python train.py --model="image diffusion model" --dataset="aerial photos of the United States (SatlasPretrain)" --train_examples=203450 --image_size=32 --grayscale=true --horizontal_flip=true --conditioning="none" --arch="dit" --objective="v" --cond_dim=192 --norm="rmsnorm" --activation="star_relu" --mlp_ratio=2 --head_dim=64 --fused_qkv=false --qk_norm=false --inner_norm=false --moe="top_k" --num_experts=16 --moe_every=2 --expert_mlp_ratio=0.25 --experts_per_token=2 --shared_expert=false --patch_size=[2, 2] --layers=10 --width=192 --positions="learned" --optimizer="normuon" --muon_scale="original" --lr=0.022 --momentum=0.98 --nesterov=true --orthogonalizer="polar_express" --adamw_lr_other_params=0.0027 --steps=6900 --batch_size=128 --epochs=4.3 --lr_schedule="cosine" --final_lr_fraction=0 --warmup_steps=340 --weight_decay=0.04 --adamw_weight_decay_other_params=0
Rows from block 7 of a small image diffusion model, named by matrix and row number. Rows with one number within an expert belong to one neuron, the router's apart. Each number is 128 + 24 x the weight over its row's rms, rounded and kept within 0 to 255. All counts start at 0. Numbers have three digits each. After the name is the row's rms in percent of the matrix's.
After each expert's rows are labels from the 100 images, of 14976 (inputs lightly noised), where the router gives the expert most weight on average: "strongest on" is what is common among them. Only what is clearly more common there than usual is listed. The data: aerial photos of the United States (SatlasPretrain).
# router: router (model.blocks.7.mlp.router.weight, 16x192, trained with AdamW), inputs 0-191
# up: expert up (model.blocks.7.mlp.up, 16x48x192), inputs 0-191
# down: expert down (model.blocks.7.mlp.down, 16x192x48, transposed), outputs 0-191

# expert 13
router.13 083:138090101110106146150106121134111145096104151114113136110092146136093152126127147118138090128172137115131129130108071120144150120104157135138142099117147131111133095142092140116108133067107129097132085129141112109100119137111125128128123128149108127108103080130152125117104131172083119128106128150147128117135163118147104124118148138105139123116153111118140133143146134163125132124121140088108121109128130128139129091105151126083125095099132106131105115134118133119092124123154051053160087148156117112113143085094197130158132137131121137119101179203137112214110113126115166151
up.0 092:112141110131133148108129153120125129163173109103130131107054106127116096113124136114121128104108126140102154120138173129151130132145133115156097118112110119144120143151089151119121143093106122111124162088114133147141143112129119129108106140112175138158124138126153119137102141144107078114124137134149142155113160139112071103082114139098142104085133135120076134114104136132130117114116126169152137121165128130151125148116143119151119177160176143128114112122119101125142118144158208136127097148087154153121091084116140119109142130126138099085214129076120119106050093130161118128
down.0 109:181151150156115107162092090106124152107134132135149137086150126149119117106117117131125115149102145132131090155114143132151097117140110143172143125135151140142135142140100098153159133129123152106108137134127160111145141128137087130116135128137149147103143126133155143152187099131128117119131174098109101148124070134137150173080104172110151156095120115122122088135120150114125122181188156148136112147152114133160146142136102180111145123135138117168138123124073173088153131148086150151166086153109152135176152102084142136102135166122092119101100108115121194110123123103134140126
up.1 120:118117083142137124111120137115138107129129151122092106134056136103105119128118133123126098124146124144131133142117119132181130139105154130088105087142131121141137125167107127123138112043106121116168157094090129089144174122130125096122132138131047136132127115128118128097112132140089173127123134135111121144150117134072098123106132180119132116119133130083123155156131144144060123119115120059138133135125121127133131151134124122073129128149153143128153099119171111121122115129116051126160119157117140092137128075114184122126148108120144119103153128095124123127074132113132142149
down.1 094:131154164111074115147139163112091126116109150129114104124194128138122120106120132124106124152124127100123083138132134090110148135152102148168159097136127127112128134114162110116131138049073135118020084123135138059103138125141134060133119151111174160083107110138121128137103117124120132124111120141116112139101113119127133122096125105140139110105119134168136120123117149103117102120130132141118160146121131125145165123119108134102173129106102128111114125111167136148173124135129132092142086137090154126138122193135144093123121135107129102122112100127106148117114098149156165139
up.2 097:180109191155145184155122106130125122143151101138142110129114133144139135132115150157150115140105185123110128127152078144130122114145083141168143131077115110116104069100141062113091128116160153112100099128141084081162140136130144108111126116101122163129134157129133147134118121137158156131084145147099138117108156115152160146071129140078128138131119130142126110098148148109121131134099140123114125139110141103148119135093123153109128134137114113140106150164145099117134135106103082058114079134145161149149130094135119138133130121137137113112155134120145153116039112150128115115
down.2 099:158142111111134097131162135167126125137166112161120118139138124123146138114116106105143151107130111120098110100124150140121122153118104135163126096119150141137071120127109086157095128123140100108144145128132142116188105162103113143112103128151137133169129121141142092134067130120110111064116135118104120192122152171118111107111154137148164129114180156135170097109088129127101114078146124139142159106094141130121127120139126123133132095166127109119097097094146092179118121097104136142120175145151149060083152082118142132159144122108116096116132111156143162158125171136167122110
up.3 076:125120115125124137125121104157108135122129133132111128150117144119123110134156118122127169102112132130096093101128214126098116142102136111113089135157141114156125122111112152136139166139127084143159134095075147135111124101122141130141146143138080121111135132101131148123123106091143146128163116131130102114086178142126069143121157151137115178175146125124133124119110176165118100084143137110125140166129079124151127119161099115135134159121147114125159140119127089099143184146139106183087168103120130139120087152171125094145111090152163124136149123074131144097059135158143119139
down.3 102:076124139146130142156123113164111140101128139131138158161146130109118150150125155133136158115109108120134125153137113113149133104120119112158121126157135141157112117123098133136094105103135129122121145109098125094138130168147096116128083110115140086110109150109147110145112120125128152125106141132114134163120106089108096078093149139124117158105106173133139115123123141141109111147181165128083122115146102148159095116137119083113151111100110115118116156187091173141152142100112131079160106132126119125147069114101128165117146041158122108142103097119168100113061169080110154132
strongest on: crop field

# expert 14
router.14 076:140127144128134114148132114122143093100105107126149112143184141114095156124141131119146105104167140124129130098129147143161114120123144137205106104125127135157141126111121127129134128107143143158157157130090104140117128169123140136118101136134120140138140121133101100145060138147131086123120126164157139094105164134124116137124166118086099117157110126090125141151097119175197144141185119186088137126125159132117156084145135152123117130119138121123100123164156140110128166089127107107152125095058120175134163081112144132162152145140116140154110104114107113177181116128131110094
up.0 089:136094163121116124153139145105093085147144128140134159148147187128150123122102131147086112122114186164094125139119086151140154129142155124130120111104126115107164126115175074137170153152116133138124130140135116101161134087087130082091073138139142125130144115138153119117146135126115171140100130147133100120082129143100095125124118133098146119093117152147140140086119125063107126109137152146172151091130121133124141157177130141110121153148113174130090118122112130166132103118143102155096104117149103137124102118141076136147155099140112146095164096108132153123088140178124092093
down.0 107:101102119086130190123110107128156141117125143117101129125111103137058112151144099086139144082135057138104156133084138133148116096180140110103116129160107114130150131177138146121108117123121139121127105081130152142101111156119114101107107093127113129142088132121136061123150148122144172128127163182128143135088089099119117126159092137155138113105124095102106109122122129101177130137110091121117151123154128146110159122126130134160138144143132118183118133129168126150137154094117118132158154137108078123121146130098140141183132108151113156129146132118135168172095099109115134146
up.1 099:087165112148132127129150117148073136138091129099117112125169109130124120121142121155140111137168087149164132124139132130102092165141122129141110117123179141130093138147139109120114118169140125110068141114096124119121135130148104112127095123134168107109122114125152144074088122140149136117102123147117146150153111141113140112122082132142130148127124115152160133166121037111093130122108143163142139188115107109130117055119112119137151119110160160114064133147118104101109157144153093110128159137168153152146144117143121153093107113119133159142121164096162154179102165142123135107
down.1 090:135168103092168130141120126123135089152138154101167142125154175107150158143168148174133157109116147128169096087136137122132141116160086106129120094099108167121109107129142138135141140101129101110088131149128139140094149145088089122096148152107157125119106172128127132139132124135115117123119089109138069135129174086156115175116147130141126158133151140088163122176121141128112126158084139134126130143138076109093120169151168146148169126112116096119100123101139145137164136126128135090162141136105126156132073115150105140140096097132116143155133126089121111083147133064131142134
up.2 099:118113178122117120142086153133088104125110153148145112166143148159127121128134116125112150140190141145102154107140092134130151138148112127119083047125111114128180088138153150110112121132135114105160129136137154119098162093130129132119143128122120134126135125105134143129110133137108140130104121085117129137086039139111157125117137133052116109086133142123162144079164064096143123150137137125135133159136126123134153113116148115092113149097090126122135144140143138145118166124112062144101100118128137123139123111146068122101118119124131134119130131098137113171068129143134171131
down.2 098:086147154097138114154105134134149100133148156099131081119116119146097114191108132119108136094109084106117111125147102157196174136120139149133131099126118131128120121132136176140086110099114076094104103150106127148123119124107099133113146092127121160171118117186162118113168130080137116111100137178160154180120132131112147153137078170145124154165109135149139152145142151127153128123116098126123123090142118144106135140120129160125132130122132107142131113091154176143125109149147131108084150101162099129122115141154118121124126125115110090127187108130169134147134103093137159173
up.3 115:098105149149120137145120132134184089109133142092149114134086111132107144133131119144112068129138123100095170110137162161106137206121124119149094081179129124187117181119080146095132122139127131121192128161075147184106109135147153157109140121113069130153148157141134133119147116124138160132141133139125150156113103148151155133120118128128119104125126141139159136105153111077118114164128116104129131150134136116160151094147130108127098113186151133136133107100114164138166126119143138150088164147155102102118134130149162120111125111132137111125127098121109172159098133113133140107
down.3 102:128108096121132147140139119140116173098108107113143103086181130112174081124113120117109134126105131116161113116119137111142128115136189107117116103166100133130137191155122143158102126135130142138141136111072121180153118115155100123115111139136150130126160115130144135153162125112117113183163128143132137160130149154119135133141135113161105127078117103158135182171137160102158112131143163136082115153131121159128117140060125137169098132103132123117104142093139099126140108139145104153110099107102147149115119134155140106164130133168127176111178144126164095166140160161095138083
strongest on: crop field

# expert 12
router.12 083:103178195089124162111137111120119140109124110106150130101184116118112125127147119127109111103143137139114118138129169116110132146111138132128177122151106117122154206145144153115127138145168136164105143099135102199162099151112119152131140131137102141147105140143128146104078133121101138128145124121145110090120169150170124144133175138138115117112117120050158157172113153119149128118098074116107128119131113130137116141138136140132167141102144116141136106108185120130122119118139109122156145097057132166125125160107165142107124147119138181119125123164129171149145117142115115103
up.0 108:128127095160144080117128106117174089135127121132130107124183110095096114115132117128113155120131095087153129100135148160162133132104132122123116113163135114165209143090112111118135163137160149118139177116100155114149139110132128216144120129149095146118134139143115118131099099135130125112123134107159130107088128153186129131161147137129115136115120135112124142101103082120114143110123161197130129134134156133129156046134147138121123119173097155123175111155110109122130099131143101145130145131101121119125133112117095134118172143133105169112177124128138102141126100129121178109
down.0 092:182135142160115111145110131082164150149111131155147180117148146150100093120168123113149183123155123135171110143146118124128175131090114142119077092117112142129109119125073122132150147094118117147118148093112122110135154140136157067086063123113094186113113083134131132124160107135131152144136100182156110139162119111100139145144146176133130141100118109127123096138114169111117126145132127115118102100120129150127136141124133124143120129140131169115102159161126132095112148132145133179132148139081154084138104123119149150122123183122168152129081142142085112143115127136119146148
up.1 114:113154143105119113092112112141080107142161144158127111138140119118154128141103141096113130116112137104116139109140100114152114136176132135159079072135155130111188132115117133134122101189156126099087104129121114141141153144124118115104122139138195129129123108100105151113134147121094091125121129126152097134098138129142169122150099099104124130094131116165176129111149200183178121127138142127145129086141103143121122082118108118040134127108160132151132131157141128106170140138102117150133115144077120123144122116107169108152141101136154145120140113093129146104081121156119118135
down.1 108:128163121149144111138140127122122126114103101145141131164137138185130142129119135095125148139117154085104132138134173134147104146115133128092121114117122100179129151117132145137136125145132148137139138138146136139163094115171116135127147136115137146120106101114140138142145103133153110153160078151163105145150124158115170110106093170163140192122123159161164163100123132106151089144140146145128153038143111161157122214131120167141133111123118110121144115114139166124130110124093096095121062111123121120086111158104168099104109167136116131130146159130101147149085149134124120098
up.2 106:146124131147108110148111127145121138122142120118127133098106141148074165143142130123151193123134107097160120129126121138132136159144086137093144204133147131132130147121129122127134145137140119115074146116179102160131165096130134117137161124147091114135129122127121160123140103151163107159143123162119113140140111115180138113073153144091103133114135143132123135147123101137078140103124125110145125073098112141158129155101099125127148124048150146102139138144103111109154163114128208109136156143096137120138108195108161134123103104138115096135140128091124149157120139185128171116
down.2 108:069108114155125119145117130145116113165132162125165168121092136119181128134093116143132167161136111110132085087112097128146148149166148123100135131103165155156090096102105127150122149098142126125077132111129132126132103174167151188130145113142114082140138101070116085141152131147134145164109100134144133137125098150146162185132139155148112120126119121103154166137139109083151134138119093138134127140130138125118135143163118148136047140117128128128119162141135086145176136120110075143099098134131086124120092127132159140111122159158129139137153140151141103130119126090136119155
up.3 108:067127111144120127083136113142173156122122114127119142138093125124130105131118111122116145134149112093133121147118173120103154169117078120108150170122125148130029176142136150127136139135153124129139071151099181231149110134131136097118125131143112132146154130135100138138140119146146122136156123143125115171081115130147103132150129138091124127113127144096122102140141113124142137158166146122152118165098116121140122132124132120102111132172077102104144143090129153138110086134137175159110140158127137163118135099145145144121109128124121161147151133099124109118071120073118129131
down.3 098:159136095182149141110147145151160167102150154126099097124148100167137107121107167119157164148152152094124154153096135115138115095156118131157136089105119106138152131120109144155153125120175156121099141113132149104120110149102157170154128098115188152133146140164100086131140133143117109146159138139156122092134052141108127130129131123139116093097127118096167124131144123117102129144130134135143125093110107124186157096106112114102135113126122116090118167131157121129122136166163078100092206132138136150123162149102138113139138136128114101118092111145150127156103083129137129092
strongest on: crop field

# expert 3
router.3 068:194105151122144140120120125116189138085127122120167120120137142147112139148122145127106124118161109159116128140108146130147111116105166110081115113093130138113105136091121132155153127071157159115189170086115104114087117143117131101121128145137133130099122114147136103127096128140140092127129134143153115125141091131099165126134163086067131131153122136140110167147112133170173114133129130144133140138107138121144126127144120139175110119183167120153116115127154148127111144090139074169158093111100120115109152069114180129128155141134106150129106088178113160157157105116127132089
up.0 111:154125141153120138151115140141175150147103153116153125125149130152126147122137134132118128126138140123130124130134117127133096111104124115093083115145119141134063128065166061146104138112138151133153132119099127097114133110143107029103098123112171111110130134111154154123125134133154135134114139135113146131141081117136182117110104125186128152090139125158129149145157124095080129089108136151139125194113107110126138148118129145123104149081133152119156137152139147172103140141142115166100091133096113100152093116167110129121119096132122143114100152110102148133076105089148093094
down.0 096:058176133161113156137111131126121093124108104128135122119105140133160115139120102151146179117120118129147141116110151126141116100134127125105097061143099158081141116086115140163125136124126102136133098134151141123114121092141111159162095130124126153109086130117140119181133097142124114125097127125175149119078096133138125117116131132103100107075134120172153093113119118094106151126140121104126124088111111166116202074149162103075151116126127162099120118141171115129151140144100166125129163099131154116136139148140114116127110095156117129076133118107071108145143124157116098119
up.1 111:156134038105127139119075108130078139121115133144153137123121121105103130127163120120106149122129139129042105112133106118129131104130148125098094145143118130149176146128133154128072129123126176129131135158108114106111112122139129109124149091126082109151119143130153162132101081114090170127157101181132154097153105120141111120112124157089133161143145155145118168092088164091064126130137128149119112121143124108126151136129130156064110153097099114112118174124149133125112141129145081169114150112139148132137115130130128166129105137127140152127174159115142149109103115131136150140
down.1 103:082153110104141093142105188140124107128112109114127140154106153135150116131122124123131120053111104124134124100143143064154130130136119122104157140139112098179138109120096152129111126110075082145139169128127103163147132148107076103162126128105132081126118143115171120080127146117098162129112143129102147158155137140143106114106117109194106114131130171165149080120111133167118162122110127162109160134148128138125109151157138162131099131183117128151120119121141095137124135156101122133141115150106157124153105125169108089089144129153139157140136131135174117144087129131089167132
up.2 096:179133127082129164109138131139141157169153122166141129127111144160133154134117120132143069139118109132199159126118112127114123131120113104122114112097112132114143132121095148140097154152097141134144138082124098132113108142115141156121085123125171116133124107102176126155109100153115089146130163134159105116150113141160110122152113089189137164077146143081168130096161147118099123152143134119133148128068118109165113128161156116128116149107149160153098146134127130118102079128154166136099153151159135092117102092154140144120126146130105142107114135115148126151053151143165107130
down.2 111:131090129108114181113100138157143095144166089126095138116113139081159114061146148140161132162156094137138119158150129164082112147118133096108099158144107154122094138128121141140115105116116138147151128133097126110119155134140158105148141124154127108128086107147163123138152120143135121112083175132129142122142120165134136125121122122111124116129082157120144184092114142129143088140136086148147170097121133120169132113101117146107105093129111081138153129138126091109126126113117117114147139085143130084126139097135117131176124199075112120078135135086114117178098125156099123101
up.3 097:067110145132117132153128169147115115113106093082139094090191125108091133118124163148121113145130163133080149145153112125127168105128137142141127135218128119161119114180160152118126129153157100153084137065124130146159158138135111098119126117133130131144111118140127132118129110149132109130132141084122148100109089146140132114101138119152114116136118136161146119111110156170138108130147152133111137135075168145105130147109118125118142124084048126136156134133145125121137120139103146150132130168122101171127147089116096114178133123116106144116152155113163077127114097118116169126
down.3 094:127099128145138084170144117139149102084089135116095163120141157161091141150114100114129156116134146120115094149130204091120101101112138133145146130144093132150138153137132136149150126129114153145132091115103133110143121136123136175130104120135166126128131104083166123076101112099139139142109084070170122125099166150129138160164169097139138124119125090153144130137179121105082122116106135110100138120138099170110164113138148105096120107119104143159080123110154134149136111131130117127096129150109147081134147148125121143133129139191140076166134157124161123134100124117138090170
strongest on: crop field

# expert 10
router.10 071:159122134115128128101139133127142154048126113104127129143190122148118124123090128153122088132141135143132107103114163120154103085140147139097128125082131134090105136133135164123142108109146166151181135109130114143136126131110114112123126149152090137105140136147115115127099154132113098104157124125144131071108145098144125119145163113098143124142110146098127126159151165149150133119149092101083155122144131132140105098152123136193114121136161099115116116109121127130145149118145079107126136092106125108126124157089167117137114211115139164151094103183115087177187097140118151130
up.0 107:076109064119096123139135124134080099109108144127148094105166132112113133133132110126110094133144162134122152132145083136130114144133114125177199092153143122135128104131156100128157100122112167110125146124113147134147130124071137167119094128097122121129118134126134121115122118119117091119116117133099123131080129114162134152141104149132126126093137117142100123125147146147123122126161158156104117148175152132103140108131129123154120179193131122156126130163109122101112139139121023172113122169116130114128143132114118113143140103105096117108207101102168139104090120152113125141
down.0 100:127159138123119097127139179093056131122122117132141151138101132119112137160148121119123100120156168104113140156126131101131163183103154131093128106121124171139137112130140099147096116093175129139103136160112143105114154147140114153132094148090126128127145169135074112143147181146158144073136112151106100164175114107149150120120141075162140140119127124145114147122141150133149134085109128143134160166135152175105139137126134138154122132124164118138059124130110133075049086126120129152105143161097121149130117124126131156106128111123123149149145142146132128139123148122161119075
up.1 103:119126141116127125106119156127048110139173147126118130146091094129132131128135131134134151123130111071102121128136187106116127131132157109102090108138130135147158099134120180118121106179122150138146115088109158146077095142108114175117121139133174132107126130106123118152131134136116098130142117146122088154114114121150117110170141149123110086090139138207149150080145130130120131115108127158142140152115133135133137070144143145088140125097093124127136124129147131132145167134122123136106195131153121143124137160147078134095127122127119145130163115076111116135073124143138205113
down.1 095:101080143096102140153166132149118092099146154096139148141126143139181115136117092096166119166124126091154075131099111107169159130140153089107118075149105114135176094137128126133142109100165080126137128132113098136116142185124129140121114101093087141151166084145094141112159112166118152134092127154141139097142163092126162092131141122151152147132125135178135098147139094090120130110154122172118127115137117096141106162142136115139141108124123088118130120139102125127129150125144139150093131109101137143148070104135128162162131146117143151113143148133118084165122142140126170092
up.2 106:095117116161127119160122118127176136121111111141118160176092148138099116137137134108117057133134166119140113171114148142136088100118092124146131135146089136122140090153093149121151141112117097109069129111114140151138125129139142128165117108088118085103106127114154147121138132129130159116127131149120101127146144124095141135101077122145107127049155143091126141143128122112123122156129127116109133077145138141135150133153110132148103159176112107145135114156137140113144044138143193106138147095162142133114134187149147135141125073137157123087151112101137119126106100090112123158
down.2 107:134146170116124162132095155106127160109160126161103125107117142165115110108149134172127133183136157128136139124081156164125122125162124119107121148112146118116133150156128079134145141129114159132110092128138130085140106146118093141066123159103163123083149149139169142117136124128133162137123141151142109107137172198139076139144078150142111074153096151109125127143126128159143114135125148119156100117128109134130150114115132124158089111089184108132128113142071082115094131090115111142139124142153115136100116149108165161130139066117100116108141119114155151101163088125119123140
up.3 095:165129120138135112149134126125124108149102104088152125119101128125137140116141131123119095130117146173129120147138142123130141120134116114153122078068132112155162144135097153136135098153103087113103081107183129099115141135140117162091148121126149137149116119125116126098113131111128086118138128123153184130148088123126154134098096149110112135124156138197132138087169112090102106113131160121138142151130159141138133133136141135137134128054054145123112160097121136126093185138156124084129131091153144081143113119113151139130119130122148091122127114087156130215111131101146149159
down.3 101:118134138097150082091101127120160116116200121125121128145133173107092109156126155108114135117122134119114094125127123145127101103123149095138153144145116094160130072139166163123118134141118081089087160108152148120144131116113105159143124146132128133177125139132104124112100127132115149128140116105171131141103165133161134137141083120132110129132137116130141115152161119117115159122111156154115146142139157128125118146144087102094138157156095093125143141158146110132147104180140178108149133143139127094112110117153096115099160138148122159139088133116176133083104209078058126131
strongest on: crop field

# expert 11
router.11 137:116119183121147116125130137139120080183138162096110107156132125115188123128113123127139098138121115133090137122151149114109139116129150123136123119133128108133140149133126071132123093157127118105148155136114146080119124136103145112126128126136176123133124131115126126110157141108149174139126136113115157085116129144100165142144155145162120119094124142135106114066111052090062116110133155126133130134123113117140118119128141133189122192152127141131152140120165127129134125125148185141111124097145142107129106154129096135076104073137132106119161092074116128046095138105131113136
up.0 093:125139142130125099145147130137106138115146149202129141098143144126138114128140109118119099151141130109082173127137144133137155104130139125095029148101115124129139136114200100137092140155139180109102074121112120123147131106136119139128114125123173126130158123118137153112119121117108186127118135119115120139128100130147141142103075127089116117121127122110109124101088085117105128144134127079136130158142124154128115063128113125073113104170095120108126127126132140135132094148135118213114114125161134119127116125118123125179120116124128164130086166115114159080107126090133126158
down.0 099:147145119137142092116152125105152125122103125143115160106107160103145130156115140158111160139166123120124114136095074143114185125166076119138145174052145138129127109122094118145135155114136166148114182150177086157101115121124131147114160095129113131169105130136101144121130134104157135145116102082127113146112137092154091132097156098144141066133156141116135101167129102139121147106143127116118114118161080144137121142161188119122136125149150129134168133100103125117074129082138121194113130128110172146099140162094135124138151146152114144143127109133140129136130164123119130117
up.1 094:124119124120111094106103147125152187107171138129155101141110106123102129141141130122153126116166105157113143125117138119129136122133177159158102126076140130161162120138133114126136160180117082125135107077133108149131117138151107104132146124162151112126110137121126140112127141106162141111124108110146123129118079122150157129105121119101143136102127126097134159151139064107100113115164089135098143143144145141107128152149106132168127116190115107127107139143144130152102106146122155188108134098140136140123145162115080134137133092106112109145111131091129085127112147130123000108
down.1 101:152131147154105081132086150139105121056135161122074093149176168114086130119142144106132139130094130134123121154120143158128135089123169140121123137147104076123121141115137162102136143084130129090159152108140164134115151092127128107108112144097131126085088152126114165133169129116083115159113104158151101159124128154139124144168096133122127150151155147119127106123107155171159159093118164170138132142158155113143101104096138124127106131157168117100106135119168151130125089100162118145117151134172138109119151152114155090129115091102151132129143108115114103156093095138113133092
up.2 091:151123110140125127124144137124114118127093088088119114125149104151138143130151124144090156077143138094143129124142176130137144156120121113099140116156135138136168131091161173135134146117112123115132127161097170124119127102135134204142126122120109128148099132122161140109164133121159086132145125113122095079113172140101096121117146141103120154131125121145104159151155148140054133154112152177106117160131134156129125086128137123182160155122154163103101119125137119158131099145127091111131148031121147125138166133147143154099119119137112091121120101118117114202151127147146145134
down.2 100:155109118108125123116074166136136117112126131120134167107132129152107121115084101118144139114166114115122123120109092143127152088131125131155115149108153109159153137161130105169154130121112144152153131082095172137118104159119182110101107126121092190116128140162149129122168128122114082162151144122136103130158088160149140149076057135151144078145135125099171104161156072125106149123131131102148166137126131147161128157102101139143119135119128178117132131139114108153141112168147103130121144109108168149158113137111143106124130119097141147120154123151096153135133095131147109201
up.3 091:110099090136144139145140130128199166170108147110098116129169130126145161147142150121121141146173110111125128115116075112116124132122096132094141186093141145108113113162092157110125115177154130131135109090093112114135176128114129077108161133144118122142124146144132147118122148129123128133133123166106132060113105121037113126141116088121114137130111121160161130111137065172129141107117138057168104146111146151139104123115146115158111130083119133129162135141091139109149124137112153119120169123110127142144128131139126109125111117116108120144114141095116142103110147124110197140
down.3 103:088120097118101112171092150130145076107107101102105113111118135118134187141139137141160117122097106099125096086126162076118138141146124130089115136094139131156132147128146099127105139121106106139129106187112178119150134115076088137095107137116137125129126139142147144085133133157154102110086106101172096125128124138102113161139141146166139094139140124129152113140114141144156088134110154165112136129139116112113112135158120110089114077136148133157130115134165151098140133160115153115167131147100110128091153073105111115119151174157068145126143158174133120102110137142091151097
strongest on: building

# expert 0
router.0 128:131137106072140113142124117137143088153134149196150133106098134111129118134125133124142112135122120051194124125126108131139138099162134113114068093114120125121136165100195163135128131131136114120151107133123159131187089097103112110130138128128170130124166119103135129149113132110146148121139121133116153115083096140116108140121116121127126128083139108131144116125125141118103122132138121129122113099128141109125104041145119120062107146143133139141095144119140123129119133145107156149102120129153146127133106161151052118171121120124152115109116093129141156116074161161138073092
up.0 103:139138110081113128138111139141099127121123132125146123140034130125114103148118142118128133121159134128102118129119246128080118096137157124142093084183127131148096194122175153142142145128127131133132093153127136168184097129121125144127105119123176118144152109122125133117108132117102178122117124119111133135131132131152114128122144131116125113107147144071114148139121146125126127104118131086132119120145140117129125076145120129141128151182109132136124130103127120128111150124152103170107105140115112156132119119139065132098122091128114151127154114073146135170068143160128129119
down.0 091:129095109104111145137120139122128159104123126111146145127128110129103137140146128119134128132103148157146112129136113093202116133112118103126185084139131121159118110137094139148131149104120110129146143101111128069123160191136115132155109146158197117121134153138103147104142143142123132101130142090105145108094113121068152117154156115111111090082143130147076130123122090090169159147119135144117096127138128089119152071093134132183116190145118127137092138147122122135093121155141052128138161124125133107129090139125119149124121127149114127131129097093119086149123140148107176142
up.1 098:084162130100147134135149130122174162146156103138131128082204139132094172126130126121131153118129123121152147104144196125099171109139068134133144105182130151127108112151127132128138131102164168158146163107109151157085157106086130118113135129131114121143113129128117102146107135106125166152123128157127134102155134144130112141076124130168126097169125148101127145171175106104116136146124120149144132159148115104119146158101125119129153143114149120148164136141135123172167133128145061201121151097173100098114108108106111101110148101148116141117099118105120144145125113121120133127
down.1 105:120112103122156146115136085130149125195128138096132158098125167122165103157173124120099141180108116124145090128117139121183124114125099170121157107162187174136139108119132115126088163132122151099121107114152134164099137172129128119128158129128136155143119118078077142123098121133149124091170078136111138094144168133110091128135100132133129118104155135175143109106111119126077139144136119135127170122140088117087154121128123140093156155149112115126095124164141139162096129150151120128138118149125092114140113123133139171092149183137141126140104164139105121110150103146106098091
up.2 096:153111076118122099143123124126157166088145123144131107143141159141142118120122104124088057113128104158120112137133172117113136133094158129188166192191126129148176111108168143148132131114124125136119128176161106114149132110116131098135097123163090125114141121132140136144144174122106162117099131105108140112056148114154087135123168119134140132117114136115137111161070116125163130152143116188127125150130140119131118103117113137117127131188115129164104118133093133126143137129139112151133171117068094145124124117145127125117133114140110126110153118089136119086095120150118073132
down.2 095:154138128125093104106093099112147172085184101148101092114138084121071091133120164120137131139101110137152154138140088141110163107126104138163122177138134089121136175123123121136140168117129125174135132110155129140132148159131098077117102132155140126096120080118147108158118108106152153118109133158141107110125122163101142107135125131153128137158166108116164127123113127166105134129154122110140138116130125146172151107055074118102149122095149150135091116143146126141110151177120110151118109155131084124173146127134147101141153111093151138143142143109100142162122084139100135166
up.3 090:149100123118105133131140117154123123121150116148099148072112151126137143127149124127119119169094119086095170103140114122137139143150132121084121106145151158096204116130094198127111127157121119145150147103145114182166143105135117144105093125162149123144110133111143144141099110128124117127112097136153135106146120134098119113177137138104150127074158139157105140114174146167126134169173147110126133134152113126138114140123122134146110124184146123131142152136114149125170063125111103159109130129129131086121137119142073123121098128107114131153129128116123107157113125103136022135
down.3 100:096132092121087098114129112117105180119117127093118139135137144109140135147123168143132135115147130120115124112155077090129141137131143177096131103137190086160130135106074080137114136102168137109165111101129158128103116130129112120120092153143122119093124173139120119135112147103132140124077121161103137106154090113147156161118127114100151131167187141108140140129115100128124179141122127151152140149135129116073156129158118094126134151116178100123120157091129144099126133132161102136158144118139094157159144142123129152092166147072122132158125098165130125195089115124142147115
strongest on: building